python train.py --arch="edsr" --model="image super-resolution model" --dataset="photos of arthropod specimens (BIOSCAN-5M)" --train_examples=97500 --image_size=48 --crop_scale_min=0.7 --horizontal_flip=true --translate=0.06 --task="super_resolution" --loss="mse" --scale=2 --norm="none" --activation="relu" --depths=[18] --kernel_size=3 --stem="single" --widths=[80] --residual_scale=0.2 --init="kaiming_normal" --residual_init="zero_last" --optimizer="adamw" --lr=0.0019 --beta1=0.9 --beta2=0.95 --eps=1e-06 --grad_clip=5.0 --steps=15000 --batch_size=64 --epochs=9.8 --lr_schedule="cosine_restarts" --final_lr_fraction=0.01 --warmup_steps=1500 --weight_decay=0.2
Rows from block 14 of a small image super-resolution model, named by matrix and row number. Rows with one number belong to one channel. Each number is 128 + 24 x the weight over its row's rms, rounded and kept within 0 to 255. All counts start at 0. Numbers have three digits each.
After each channel's rows are labels from the 100 images, of 14976, where the channel reaches its highest value: "strongest on" is what is common among them; "place" is the part of the image that holds the peak. Only what is clearly more common there than usual is listed. The data: photos of arthropod specimens (BIOSCAN-5M). In brackets: how many of the 100, against the usual share in percent.
# convs0: first 3x3 conv (model.blocks.14.convs.0.weight, 80x80x3x3, each kernel summed), inputs 0-79
# convs1: second 3x3 conv (model.blocks.14.convs.1.weight, 80x80x3x3, transposed, each kernel summed), outputs 0-79

convs0.62:145164120141118120140135107150167140154108146152127124099092150156133142134119125109117110162091111145107126123120137098118095097126137143170143087117129105136106114141097151150130121144125183118107120127106066106122067094120154135140143053
convs1.62:146115133130151127090126089146132165129153122108133161131102124134130116134102107156157131170144109151146127130111150129093056125130149144151169129144094132138132141129146135166127111087146177127157075119186113101130111117088095139114135091
strongest on: order Hymenoptera (41 vs 20.5)
place: centre (35 vs 11.1)

convs0.32:141147135128118111185158146128104106150093115152137134141127138122124142145148157106078106087124148117122108145138115118134202100138121146156096135114129086105086113137117142096118160163114087114139139113085124155133108137111116106186100155
convs1.32:146116131136108147083117122155107107083150116130142106148156134118150119156137140124127144103107102124152131125116127139126045155134185109108137117141071179172148126132136126112145112137130137132147083130105128107118161133168180119099119151
strongest on: order Hymenoptera (52 vs 20.5)
place: centre (52 vs 11.1)

convs0.78:118106146108107098101138102128124161152108137125127119102088147145085105124116104134140129095102140159142105094117143135127132148102107137147148082172097154161157147153166131123113131138118177156144136147142169125114130059118098077095139123
convs1.78:141157122156125136150111139136151108117122121148129164119141126087123149133126154131119150135079106091145134134146109125134164093138141098104113156100167119128120156097122123116124126134150092086115117146069131160153117179149119166134095209
strongest on: order Hymenoptera (52 vs 20.5)
place: centre (35 vs 11.1)

convs0.79:122131150128129120091138140162123159105129091097136059158140105127117130170107116120098139149164114172108098127163139145156078145116125136068137144106113114143099110123114135142117133166125122129137119143134171098118162146148108116084101170
convs1.79:109097141101140137144126130102119106137132152130129126135133144093121136125142126160111111126123151067044154144106145128121157104082168110049123107126137126112149129128154137119110124132132116130132135141080066126120126093106107092119144109
strongest on: order Hymenoptera (44 vs 20.5)
place: centre (38 vs 11.1)

convs0.76:148142111112161124132145154130113106124118102143101146143133117125118153136134130079125125083136126147141117135139133154122163098142085123099127138163134154107107093087125112124166083153104060131100133064113107153121151186113113157139118156
convs1.76:116141136135132151090094121163130108127167116146146132098091126146138089137136107127129115132119127119109087119115063074140109116082158097123118123116145127117159134130138128088135138091078118135137116157129094086116100075148169110096107116
strongest on: order Hymenoptera (53 vs 20.5)
place: centre (36 vs 11.1)

convs0.73:155112129112133108176149104142117100176131087154142148155115122106106088112142131123151115166147125134102101154146111137126123107103151144144160129149137085141121053105149131166143111119121144148118096120138155106069150115125089160099137108
convs1.73:090141112136115153113111156118124108144113182164145153097103151129171159113138140136142136123143112139153111121134153125135124127083131106158107118101135154127098143115097131116114184119115121137083156140107087127183070159136148144168154095
strongest on: order Coleoptera (48 vs 16.8)
place: top centre (28 vs 11.1)

convs0.25:076169182114122111101147125120122158148142144118092084130123152170101132139112114146115114146161135115102118147108180156123156158145123132088144137157094118116126127137077137134165117137112160097161115148129113105156161109117116108120106082
convs1.25:110125134107126150148116082132129146130120115160122169135127130147136139111139152121117123095128107128161167117151113107123080112117096101200160113121134122113090150096128124152068132075162151133127115089122141132088116156087165108137154117
strongest on: order Hymenoptera (41 vs 20.5)
place: centre (27 vs 11.1)

convs0.35:151138137114115101098124135118107122152105145120097131114173116183156139120147112086124107126091141134090141126115138134120054118136110098059127111125135130109103124116151159173143132138150134128137065114098147134125147152099129142142173143
convs1.35:142123112122166123085131129092147098103193128110140076136137115110153126126130101147127134149176136094097129159131123126121168151123142138108116115124137151107146173129129142108152135111096154167127120158179059116116122137109103120123170146
strongest on: order Coleoptera (37 vs 16.8)
place: centre (44 vs 11.1)

convs0.60:148133126087128123151063135109074135149109137126117147094131153127182108132125170117131124108111137097166137107135135144144134139116116101152082153148110120142097119137139106123126116118106112124135139157122111120145096176140170133051167150
convs1.60:144112134156155133115183113175088090098133140121136109168088093107099135130109099132113097088154113122091102167127101128112137127144162143088105118112127168085156115131141123093137112101119123152154103118135121108094153100134089114129101124
strongest on: order Hymenoptera (52 vs 20.5)
place: centre (42 vs 11.1)

convs0.40:102115116126100131116111129091139135107164099094130139142093160121149125132130139111173162147099088154138095119145127141127070148119132117126060123152154142135163074085146100141138092108083137160149129119116101129133139157135125144130143088
convs1.40:096125136171153123139134116166128108151131166131135090114164118106122112134124100162077142160125172145120158168086134108137140103141106176131134135094100113111110172116100134133127132157112137096126173180127120158089093106149146127124118116
strongest on: order Hymenoptera (43 vs 20.5)
place: centre (41 vs 11.1); middle right (31 vs 11.1)

convs0.29:140122122154121118071120103143140154129112149123127075141123086125122106128140130127109130154129096122087166148146158070110167146153146170160142170166112144124124112118118110169154122125124131135129095152150067125095156116157108132141093118
convs1.29:126111119079133145110129164139122133089145130130145113100132146130139151121136120144131112164144163141186121094117152154135063104122128112106159106132137113129147128135134137159107120086159173066127152130153147121161116106090149117116187106
strongest on: order Hymenoptera (43 vs 20.5)
place: centre (44 vs 11.1)

convs0.28:097142108144090105130136138100121120123126147117126098112143205164127148145142128111123121088151144122128124115169142134088119096108087105122102102141092177159116101144147105133113121112095110139179122056124131124137148128143120110169120116
convs1.28:194137112113138146134139160126141125095093131157149151161112066070109125133100150126109133131120109139148139152124095149175160149153096142133123139151134151152134159131120115120134151109146149107139138192096149123142119146117073145111142149
strongest on: order Hymenoptera (42 vs 20.5)
place: centre (38 vs 11.1)

convs0.53:097160092127126150130139093090147098108139141087134169133145169094158139091127123173122119175094105155109117122118089115113164138107142137120096143119122127092161158105140118117133112135110155131108165177098086121114107152148136162130110148
convs1.53:109071133125128141097116164122108124137129122146128094139124126168112107128168119118128118136161163109168148124132129177128078096112141144096145113145129126139111119131130130171086148122133168127149073129166140137126118092086138098144146062
strongest on: order Hymenoptera (44 vs 20.5)
place: centre (54 vs 11.1)

convs0.45:101087142120129129136160128124112127112089106143137135126162108139172089092080197127114111142127146091170133123150141116117159138130114145157135122130111132126132143176107143094140129117118110143111127218133102105149125116124132109108129084
convs1.45:119114122119118124119106103123129123083130132140115147124094143132087114140147084117107122100124094137085120165121139082132140121111115107113156132105158124114137068089153086078129152081102120123137137080146098112130108128168101072113142117
strongest on: order Hymenoptera (45 vs 20.5)
place: centre (54 vs 11.1)

convs0.50:130181138133078114142144135111158122154119151142117134116155130135173131104155143108134111088155147132136127157112115094129186073122096115145126109130133140114103123125106136075108135170130089112116124115089128140123085130120114146143157194
convs1.50:133122115168140141147121123146119135100139095121148109167157128113133138155152150131111127097121143117121171135118090134125136142157183159073091124129088143128131156160112133101136126184132080129120125132093135181122162129139149139150081173
strongest on: order Hymenoptera (41 vs 20.5)
place: centre (30 vs 11.1)

convs0.30:139082119144142151152107161161046118099090104119151102159109151103112175153150101140104111122144142111122119137135123134122149167151078130125151131108149145111149123173138153088091119132108130133132146142135179146152154151149125120123116130
convs1.30:130142149102116131108139125097181128129124154131146144120141047134109090109103135098126124130104126119169121159155138111137144099060153107112125108149134112132137119099136119135175133109140125156155110104122090099133085096112125112080110160
strongest on: order Coleoptera (38 vs 16.8)
place: centre (52 vs 11.1)

convs0.36:113128165069115124103160093122148152154105133125130126114137138181127112127146152125147135099103140111127108107108153151102060122124114107174170108117145106143108120141152128145128147123130102140125099175089119088132129125118132146126117051
convs1.36:114129121160152123083130098132085132078149102085130150137137139138148136134160072117100163122160120150083158150116100132128184133136136127138131114106097144138123139123109134125135124071117114134125179139174083146134109120135093122109163148
strongest on: order Hymenoptera (51 vs 20.5)
place: centre (38 vs 11.1)

convs0.54:112137104085159112152110142167139151130175100106136165098120163116133122146105123134147090124115109154160095080102151146119131125115138092118173102125164143133192127149147115139140113153110097121150123137143116095112107119105164095176130117
convs1.54:128150139163115115094148141176151087142082164129142111168124118118117107128141101117090158143099140170093131100116103116122096130131087138139089130116125129105097114127104126111157136158158162142108101105078160168130121128128119152080106151
strongest on: order Hymenoptera (50 vs 20.5)
place: centre (46 vs 11.1)

convs0.42:121138104105125150179136102107130168169131096148136092134088150137109131122164132102147155122116117107091109087161127131134129135130111120082126129115142113117137106144152118154102127151179106132112139109162059137188126122142153111169109111
convs1.42:104133143136121118094132097151131108145109159088115165141124134115124085106093119145111138143151124190149117099135124108138102107160115128182064141144100127153128148119124120084137126137088156149139121140120147158048121132129101149127127137
strongest on: order Hymenoptera (44 vs 20.5)
place: centre (27 vs 11.1)

convs0.49:091137121121130091147182138114114087108137143138114119127102180136126152120142127110143202160140137131128110117114135146110120115134119129133121066132105099170115093097117107140120123119144119142110109050130104144117145114126085115175124139
convs1.49:112135099137155122113161150130143117097149152111118090176099147105102131152143133126113127120115136149108088162133116154114134138142139115119130127139081148161188086119136125121146116103066119133148095102129154125107184126118057151144121121
strongest on: order Hemiptera (42 vs 11.3)
place: centre (54 vs 11.1)

convs0.46:126153097112105126148148106097133113139122110152100146160058139131128071129114143122118123129115137149100078126147110138138141156135120146152125126116138062098140068120104116134138126131141143135145086110124061151087153125157126135138098141
convs1.46:129135135129113137131145149136141146141144130141141152110136139121103166138132133156149115158165136123185131127129166127117091053124142060096167135136097146153102186142148123147127144124123162129136155163128108132166099136091149123132168101
strongest on: order Coleoptera (40 vs 16.8)
place: centre (37 vs 11.1)

convs0.48:168130150139152123139139147128103099109164147132112117122117108139098099115140112129123172101112130110117113186124086115152111117144123120134127129114144098128091102103094106139128159107171118128109060062152132115119157100102108088111093108
convs1.48:138094080092116153131141137127105127130079124157117151114111100116150151118153174094140119143127135121138077096144141127157081137123105170168153115136204150129131104120141138161100160121126141148124132146125121168143105114117160134151122094
strongest on: order Hymenoptera (61 vs 20.5)
place: centre (40 vs 11.1)

convs0.56:131128120142107126166145135120089122160097164167132121114146138154142128129136196123126147145125195120152148099096120112135127101125105092153118113113149136124094110152148124152078126168148116098122088138136116130189080150129116148135116107
convs1.56:136136155122101127109124108126184121121144119132131144163116098105097143133097109127112111118142077140136093128186129151139155173132136147126147126167138132131155121115122122110179146086105138134146168113111122083075194117116138114128143166
strongest on: order Coleoptera (41 vs 16.8)
place: centre (46 vs 11.1)

convs0.0:117157134123189117122136151131112116139117097115096156129136112110144089118140128116116130111102076118081143124131126152108164143126161114124117149147109150088152135090110139126158063108108127146088160089122128169098141153126114129116090175
convs1.0:163068106113111126093112113146127118104140112142128087139101131132109135125121113129126110165141125094160108154121110097110061124113143122122095129115120098132141156154155124129093137118117148098139105151155080085134141101094157083111135072
strongest on: order Hymenoptera (44 vs 20.5)
place: centre (45 vs 11.1)

convs0.27:119147137146086118098147125151137140139147074115146063139146148093080144136125119139119120126102145140114108138168115141142116165109143129109174117137122106115170090180126135108140114175125115083138122133131164111101127128087109112118103173
convs1.27:123095158162154125164169129156097120154120180156136136144158149134122152114134131133136119113144160097117158136117144134136138065130165111104138123107116124131133165137139131121110159189145099123119145129065133175142129126128139101182126161
strongest on: order Hymenoptera (44 vs 20.5)
place: centre (54 vs 11.1)

convs0.70:145130114113130120148143120067111148157081188176107118068141089160123088112123151127128095135132164120153153096127136131151117129159138109106091138151137108139076146104118139139087111137144141139129123150136113131149097148150131141109117170
convs1.70:143106138144136133130101087149129117101162067129130128194124148083130165143132132121102130089165127108122108179149096133093134150099158112136142137140077152118170123130133134106137116088102100114122118123153111114100169117119120086119125112
strongest on: order Hymenoptera (49 vs 20.5)
place: centre (30 vs 11.1)

convs0.18:130117132123094113094122102121135160154114170171125130078108120151091073121128153139164104157142114122107151123124161142141085136126139108181132129151138145120096153160124137171118140150149169145114115167138107098105086133142136122111135079
convs1.18:152150120124153130161121129089152136077142101126123145172114133124147167139118139122101149145189127145159124122138162108113188113116122152162155136111135130117117096085136125130119111067100115087144166112104096101160161109133105117134135117
strongest on: order Coleoptera (36 vs 16.8)
place: centre (30 vs 11.1)

convs0.15:135100120115131121160148119088146160097137076130129071127134149074074144135127148145123103162144148090130104122172115099136125143146127142135158126116153140126109114141109148126069142145117143127136161134151093141149115132108158116178122078
convs1.15:132146197114121128098123109135117132147145173102130128126122101165111100121134129122112157117097125175106125094109177118120125159152131118133124116121141118165173111102166120172169144126107125183146109132135170129115150123135102122093092169
strongest on: order Coleoptera (45 vs 16.8)
place: centre (39 vs 11.1)

convs0.72:135167101145158125142099127094123088086123135128121141120080133096161110117119093122143133129140065125104130135107116151115129151149129145163097184150126133118120153134101164107168125092120171148132124148158080168120144108129126151141154160
convs1.72:114111134111126148136139148163113152144144129113139106136142122097125120163120141140120074149154161085118160127103139113153150084102168120037095083092133108132132118144148115128100128122136091133131136139100144120124112092087148102113097106
strongest on: order Coleoptera (58 vs 16.8)
place: centre (41 vs 11.1); middle right (32 vs 11.1)

convs0.17:118146122134123140171142107104131072127140123100101155127125154121152083153138143110123126155097138133072179109122137161127155116108074104165081133117154101113129106153118121093148121127120111151112170148099150136114125136138125147123074166
convs1.17:142088117095135133095132135110140151150124136155137122131116125141117130117127117153151122166151103125178106100119183139129087086124145122110161121131116131137121148127148143184101148107135199136140104136172114121133116110073143105124159070
strongest on: order Hymenoptera (49 vs 20.5)
place: centre (43 vs 11.1)

convs0.59:148075119144148120135106164117127108118144122140136121146133089115141137135156114142141114140129154089101089139109087115126087173142104185077120130102128117142123079125124126109154132138070108140107124103120167120097172091107119122084131137
convs1.59:110101148131157128141136171103095127155129116113122107132152132124141155118175136135117109105117164082104146157121123171125156083133197143101185107124140097110143138134146143186115135171134082108128117130124164147136116118127150101133134142
strongest on: order Hymenoptera (45 vs 20.5)
place: centre (48 vs 11.1)

convs0.39:140150128148098113116093098142132131153115070113140150154122122117154131151137126128097141071113116157154125142137126164116130115124137085187156052123143096136134111170157105111133152145114111094132108136093091085130107131147115121119125146
convs1.39:132118153139146140124169155160129138148116185168137125110118137132086108127164174100117130167131117095101135145124114119146129101084137115078141171168140186160153119157116119174147138096142153122117087139148130136100145127116153125131115139
strongest on: order Coleoptera (43 vs 16.8)
place: centre (46 vs 11.1)

convs0.20:138136117109170133125121167173169125073173096105128110164101139087114164139126105169112134180144109130113096148161114128130173132143143127095117140101126124107151114118099133091134120111099156131138194136139096126134130105127117146139142141
convs1.20:107103159153143133090136121136112127146106150116158110107127124164118095133163131075121116117101153121137159126084118124127079114115143131108129114160123125136124142135159130161122139158165101128128020123134156140124138126123141110096080117
strongest on: order Coleoptera (37 vs 16.8)
place: centre (38 vs 11.1)

convs0.7:094104108181121108159140144098108116112118130150149140116144141086167143160144147159104085149153130078164145130114129105133130092133099131096158108156130120115093127178159119116100157162140089121171119139110111119135092133104117103148152122
convs1.7:136110158102130145061135117152152103155118107107122105159121132103094120159135101119119161100105107149105112153159125160121168161096150094084135115142118141152156130096116092141163119119130158124119102107110128117079145103126164112129134181
strongest on: order Coleoptera (51 vs 16.8)
place: centre (48 vs 11.1)

convs0.52:144122154142126158172113145117095096112179113119105120128131140112149132103178129103110155077160126088139153157143084118124162150117092136128090129118121089128117109144128121077130130122117064110106106109122114147130131160115128094138110170
convs1.52:118113087134133135081134125142132128122112151163114144108157108131152120139120164092126114099087127125109096069107099126167148115149152168110130123138186139133148114123144136145129156126125085125115087141096159137102096105133116130145072179
strongest on: order Hymenoptera (45 vs 20.5)
place: centre (42 vs 11.1)

convs0.5:107111123099138109112161138097090131146122122105141111129140127107133139138147150119129147102145141107124112134133138146105124144108098147162154132106130165066103090182163108118129116129139062143153109179123126086146123157147151133117184084
convs1.5:144128133150106144125111131128150127098117089127132133116101125092111113132123120121110114140094095139168166139121116122145173112136128103094117112130176109182182122095099105101148144099103139172134178104159136139148103129114123119101114197
strongest on: order Hymenoptera (41 vs 20.5)
place: centre (35 vs 11.1)

convs0.41:150119138154171121132124131139109144170098090077111084128139073125152105125142133111137080108123126154150159121128118139095144157123118118143121141155118151137122150134106073169139060102106116121131099092167127137148123165117120118129162116
convs1.41:146102085091129141101139123104124104102117156168131181116096089141168117132093139102114118127134113103126100132140098104178095105140115140120110133118168155137133115129160121078103187120133069144145167134124118104113141133141129112117108105
strongest on: order Hymenoptera (50 vs 20.5)
place: centre (49 vs 11.1)

convs0.61:119152094139126121165125084116150157151133167132117151127122145128130127122143158156122118138109126142165127115086150131112114039146112125165167100140106118133110140161110111139083148179143098136116154141145071145119116119134174142146122133
convs1.61:148106144133099139085147122098123125120107091097130120134112134100130131151149108118120161104144112140059151131156103179117145207146140142099106118139122115103115148110136128116155127121131152137118094121117067142106120114091074127131140156
strongest on: order Hymenoptera (49 vs 20.5)
place: centre (43 vs 11.1)

convs0.24:156144107141147122137144115125109110142117154175110184162109114130144093106120165129138136133156125151090107107079138143113100136120147141127112151121112161145110107107151137159135108128156130142083079151169126154095111142134058153097123148
convs1.24:101122130127116139150101131172148133147128089138140124112100138104122154129128106137131120130144107107154126168216118126143149096054121086163125125116148108094125130117117132100123142089090140113121180113099094103133133128140155113158147124
strongest on: order Coleoptera (67 vs 16.8)
place: centre (51 vs 11.1)