config = dict(
    dataset='photos of arthropod specimens (BIOSCAN-5M)',
    image_size=48,
    task='super_resolution',
    norm='none',
    stem='single',
    optimizer='adamw',
    beta2=0.95,
    max_steps=15000,
    batch_size=64,
    epochs=9.8,
    final_lr_fraction=0.01,
)
Rows from block 10 of a small image super-resolution model, named by matrix and row number. Rows with one number belong to one channel. Each number is 128 + 32 x the weight over its row's rms, rounded and kept within 0 to 255. All counts start at 0. Numbers have three digits each.
After each channel's rows are labels from the 100 images, of 14976, where the channel reaches its highest value: "top examples" is what is common among them. Only what is clearly more common there than usual is listed. The data: photos of arthropod specimens (BIOSCAN-5M).
# convs0: first 3x3 conv (model.blocks.10.convs.0.weight, 80x80x3x3, each kernel summed), inputs 0-79
# convs1: second 3x3 conv (model.blocks.10.convs.1.weight, 80x80x3x3, transposed, each kernel summed), outputs 0-79

convs0.25:139157140139093112134179083158105190163133132153129057104157137086042102146111109182161112159106148106128157145166085143160108122124125164057185133121168109139122136077112116136166089134150122067114118095084144051146089118145145095133101158
convs1.25:104180214126121168156148114128132130216113140125145142123116207190133165125112146170097136112138144183141118153162166168086131114121132089173137095110103122098174108118143131129115151171147154150120204177074173134161121136166184141163121129
top examples: order Hymenoptera

convs0.33:121147081143110105200167162124142135157100130075094092128063082106087114101150134099167139181135099150153117125071161098089133118185109158101098111150165090154165082108144135172131058127153149168123116084128083132160103143117063167178140105
convs1.33:120163080117170112116106138131137071153129121088123172126148130131164095132186090127117169112115094121096134081077063154149102218127085171118107153181168125110137096060116097116108099068079115181153099140151112136096147113140061154110142147
top examples: order Hymenoptera

convs0.46:136168160132133093098138096193108130139157106121136138144115115151162151146128114100104144077033115122077134143144144154161125084137112110067170071132168138159159093166138118124130141151139052113133079113069180110160095136152078134100096212
convs1.46:149109122147183145141131184031126094112142121117135121142179090095079138144144124129115146117165139079111131171127100152128158166151155150011080138166149151084090159152107099136156121127108117169119138152121143123098213118091130102162168108
top examples: order Coleoptera

convs0.47:064127116101078102142127165141056117140114131128130140147165110147175088148127140102097115097113167102129165064130142135130222163123115108074157123103087150122156087099185122093144097073121114126138163126063174183099138123106132111052133153
convs1.47:088135140095154151088134110095143123123124114130137129140126128119092124129090117153215151255120086177137103111131138122100142099109118168118089121132080128139188162130139108092168121093113162141112117124106150156117138148080110151074142184
top examples: order Coleoptera

convs0.14:157109161126078163096111099131116171155110142081104124123105126059153090134130122208169088112125145095182112120154120132136122097090179155117158121108148033143119171210104152129076188148144126132110159143096107124158104113180178145112141109
convs1.14:130075138161169148130149120154113074082109092139169160148153126180155192128127100080086120049118132069112122174139112103093066175103156139151109145139064139122150144148144096104145129073100061132170124120104133165096162123148100125135092067
top examples: order Hymenoptera

convs0.76:131105177138126123125151152106035089163089134141087157109122118136119105154168092118180104185149119107146152114138135129155136127114140134113149148099178124137070133094103127165038129108119139142100115124173133059126093077125104055129195059
convs1.76:135156103176176134165109184104118133129138093125161074119137142066088147129138118166038153118131167128082121192125139161122082130116161126115040161103144107117072122132106129156214090171124114059114103127133109106141103132105122132176134132
top examples: order Hymenoptera

convs0.61:156122142137137153194144101087155186078143155116150057078077133120130164047153125106087129121165065097112126145138109096135135140116112168181087093178113092152107120106124137085135136071118104165101118143126064148113116160183121094138069118
convs1.61:157137056129116123156106119139182117120165172125104120085148159089080074123124087109111113100113156175122127132090099114113110149233135235155155137133160106120161073089124115152097126145138089154108133125100166117093110101117058103119134152
top examples: order Coleoptera

convs0.13:134182154101158141101136086117144118140113103189109120141103162150083111084132136099092168085104115216088116152162110136129101080111129091191127086083109089138118078075146113160147122116119147111062111146130172106083156134168116177146066180
convs1.13:117127086111148145071118196179112127142117110104138142216085135142109193161160124191135102114148122127104134163099082135111131095081133127075178148084104128138153109068127097117206097113082128154132117125088097167118121140144062144101165100
top examples: order Coleoptera

convs0.55:155183143132135139219162109120174151160126121082163119109104142146135143080112145123135106152190106121135133119064161127105104096159151187140081041167165117146128122133148154160149120162115177119070143142111061145172103157089133168153079139
convs1.55:114154148147115169157089120097093128138141169086160113100111156190113094181164085142119152058129129142112154115133108151099160201150057173149157130176126105146093123094116105127071099077158101198163118153126167123131157063175111117121143099
top examples: order Hymenoptera

convs0.29:134108113143123086112098129096132104158141118146099100084100101164122096119161078091133136189081137155140116107138166141106108102084034121159192113110126144094099104082111131141101082121098151078145132091207105121123110095133190099110217140
convs1.29:161172125155145116184119158197102142153154108156115172149099156098131126138145143174140102060130110161117104126106161136162185144139173101145131102094148130133184175142128139133088153229152182096134109142181108171145098119154124079076138182
top examples: order Hymenoptera

convs0.6:114176137151042108158189115146109123217093093151138075142128119120115094126115108106127119159085173169099115132149113147139144098135099129119152121085130115172156081070145133170151075083148173066116111128060155098120073110129081139137119162
convs1.6:066192146127136146111164125124100077147135127080153146131137183172139193119126149139097113125099146170096140184084099195077152139094176116130116107135109121135111164111097124139136105170107172086103142154116149170173161137059062171168128172
top examples: order Coleoptera

convs0.40:145238135146118151147152133173171108176149088122141138138093130087119131104109159134135162071093129159106124176074079174129139152144143142113096122142153105090114100089136145147161138158120130091143119122078118140147088125057070144194108206
convs1.40:135113164177164112086075086166078145081135153098147123124150139193145145198161108103132145102128083123145153119104123087091100137113146127132076119201127167148106183104095127137125193114096148157153143188104118155109175103201135073120129098
top examples: order Hymenoptera

convs0.37:104099184123113193100136160183116106154133107097117211143083122164119145130113145165104097164112125132103121121113150163110112130120195115117104154130127083120135156075147133173134191150125134079136097234146136161134062137094113167102073123
convs1.37:108100089133086110135077170105166111082165172092138118148140141155202150116148095100134087124106124096120134156049123121078154120132147206174188110087073133134159126111133141136124129078072091168147154120065117153126182111136105144148132083
top examples: order Hymenoptera

convs0.71:055131079124092094089145118109123097088149095151151140155149131097136183094151129096153121120102118106136107076145158132094068152145119049143108081147073184145210082074158095057105116137088109137149133106120123128142171170126103109122126101
convs1.71:169109174143115133150118112171132166126110159118151137102097122100140159150060141147077116144111151150142164103164074118143061089175115154147102122088120117116053202130082129165120130138169146049125163154111153099151093143069158195143101150
top examples: order Hymenoptera

convs0.52:135150176173125107062102078168173162083132127128104052162108090109121147143155115145124119162103093075080171139116186057132167122147157083122157078161118084126098122114121147101175160139155096158134133152087046129109120156148113158127101126
convs1.52:139062149118119136120110154120096129141114080144145127110250143166106114128136145105074100152142140122196134077138122151106101121135145128108122131100120107107128143116128150178090106112133107092110082150136232129143152103072153060070175108
top examples: order Hymenoptera

convs0.78:113126136119100118106141073085132149092096163140133071125084110144081120099115159098119092146148117126105102133138129040137129138170101115200117138074059121140113105133140122120122092113180095178052159139148079140071185172163183152119133145
convs1.78:128085147153156130079129191221120106105206096097107090171098132123107155151160114144139095147139117135146099169141102079123135109102196111073155144092151147107173095098138097113142114118076139079131092095149119153109131138069089082142119070
top examples: order Coleoptera

convs0.10:087140098114139066134178172126108109105111104090079082163128109090097131104152140103140192164134120109124140050091148167089183180192113138140101120160073123133161090115129114132161068122130081175062100097126108134140170134091096104134122104
convs1.10:135108071132142073113155154145128039127110137114127178175155127151164124128185140135159148123148143134104136096066077151128081163091115179117098148173140136148157100054121105061140140103079121180143110143167110164116153076078081143137126097
top examples: order Hymenoptera

convs0.19:170106155109098135153122140122181130133134152188122060118081101141086159111138137084092147110161093095107107160187106139131036165112071068189136066147084144121101097140120126114182118128098079148097114115122127156075166148148140120105097101
convs1.19:165119035123171127158134148144148162116185083114113164130129121119138108133134168125103139147137127158061098100118126086126105149154099190205150150144151142149179073137150111161174129141139091170163113131163081130150101155130144111195061072
top examples: order Hymenoptera

convs0.23:127214129134103101155114090115103100199131122140113143114129109125087083145092112105136078113102095172108130139122104154156131101109104121123145147092149141104107088050127147148128112120170147049116106105074184083138068132160073163117115209
convs1.23:170184088114158150098097187132118086104153136110129176159146157088090216153138160164123119121094087102105116181114135157126140173075157091050131145151177139110107175087080130080126137157123166132109170130134143151131149136090110085184116125
top examples: order Hymenoptera

convs0.30:144084130115124151092143144138121069130161127123127137091152128211145134123106093149117154117030148163121107139142204149134171137118104141070124099136047122146152080076122096141088136107095136093155106105124148124125105083127129139035181150
convs1.30:127210112152136158222139120068107127157143129117140159154154183078134115117127131143123130096109177161124118141121149126117204126118160157129106112122058111112136151158118127116115117165111165100126163147032133197100120132091106142174142192
top examples: order Coleoptera

convs0.3:155125146132130117122120131087076061156075146123128198137208160138144101116112156101106195118140175129172112123146175176144145164099109126167121090108132111118117142064145164141077127126094103098117134098078178122108124127066157085129207138
convs1.3:110158149140141141091107190105163112105227127113166100119075124111113175145159086184100108135056094116119078136098160140094153176156056111102156110125091137137088114126133166114207112112115116135126160173104090132141155122146119132134195129
top examples: order Hymenoptera

convs0.5:143168138163110106113108143120087132166111077143109051142119100093031116136151107148132046139124144116095148176155147147114134141162159128124088143152139170126122054049125107149167084125090191136112100105131136125098118151099065093105126155
convs1.5:149160086150170187139085157130070119147071158106135205135125108154211150182119138111105117111143140148136154069087112149120110127118145157137067176129099134163158167092088122153086193132145090140122119172164113170144110127124098184097122101
top examples: order Hymenoptera

convs0.18:087124153108111154118129104113115113153106112151150071131157118110143114134120168120114138038125158102086093112154085080148139119134057138207130081095100034178125112122174139082143116148119089145125118142068166126098168174166148183120122136
convs1.18:102192170182147123132133086194134185082156112085153197173113105095126130131124129166091097131111044126117141147097102093103190136087132096123122105079118158085113125124103102102164149095106105129133173165123071167123110112175118105176125107
top examples: order Coleoptera

convs0.57:000156150145116123137142123116055116151093153101130131114100139101148098131144168135150151126109151107124158081099178133108190116123183127115131130109141131134157149138158129138070104176137116133109127124111187103158112106103115084044121174
convs1.57:103120052095166108118125152087107088128129136104115142187132104107110097148148123092195136115130116116117181140088124141140171118130142170048140158156179131134220092059153120081144132050130116170126104132154144170098151109133087140093106120
top examples: order Hymenoptera

convs0.38:140134140144151096080130135203035076099125133143131099145081128089078106150156101138145115148122137136099146082142178115167142148103143158123169131120109167142157082078117139120108131103125133101171090125172172059145090146165112126029146159
convs1.38:120177128134184143146125145095037116198045165133127172150117152130139116133170121119119098055144108177144120135094182141115125094069150088173111112154128102148125156064131138154094148121124128162140133139132170138111099120172066113092177151
top examples: order Hymenoptera

convs0.31:123106112133109154175109105082143153158105198097115156073134166182149118088093134099122119149153103087141110061119153120106164141140062149156173130121114136132132128138090113169079129140134121128072153140182046135134125120130101043165153056
convs1.31:103151141083159119144147187104078099094166103149090135147136084141111086126210090125138109144211126095142144098108188129136102140190066161146121138152181161107061114087137128091139122042120113171123087120153140116114130143135103137102112142
top examples: order Coleoptera

convs0.53:149082102120160149124215179155104120181081085134131152141156123137151106164121211120090129055073143075170122094152159168152143141135151127117165113140139123140130108101127138171096115120119063147117145151151108162127108108103121114208112060
convs1.53:127146178130134086121068084125175112061174208144115129108079144106134104173153076102129143132156100161115125111086136081095107126180076134151117123157159142181130154139141124061140145124128160150125098145135115098159148136174194135058163174
top examples: order Coleoptera

convs0.66:138116166157091138091122084144096074148128105172117064128234128180168108129130144136142132152150200139129180103096142152125097178120127171051116132125162134144113165128128144127151123133127151109120107131067201134094138107060084144113110148
convs1.66:098152155098177162174142203054160126135108172083155157106047144157141158147115150131152163159115142132097170174110149148121179051132134089094116091100121113094148155166132109135113156113166129091133196161090098133171090142123099129125158123
top examples: order Hymenoptera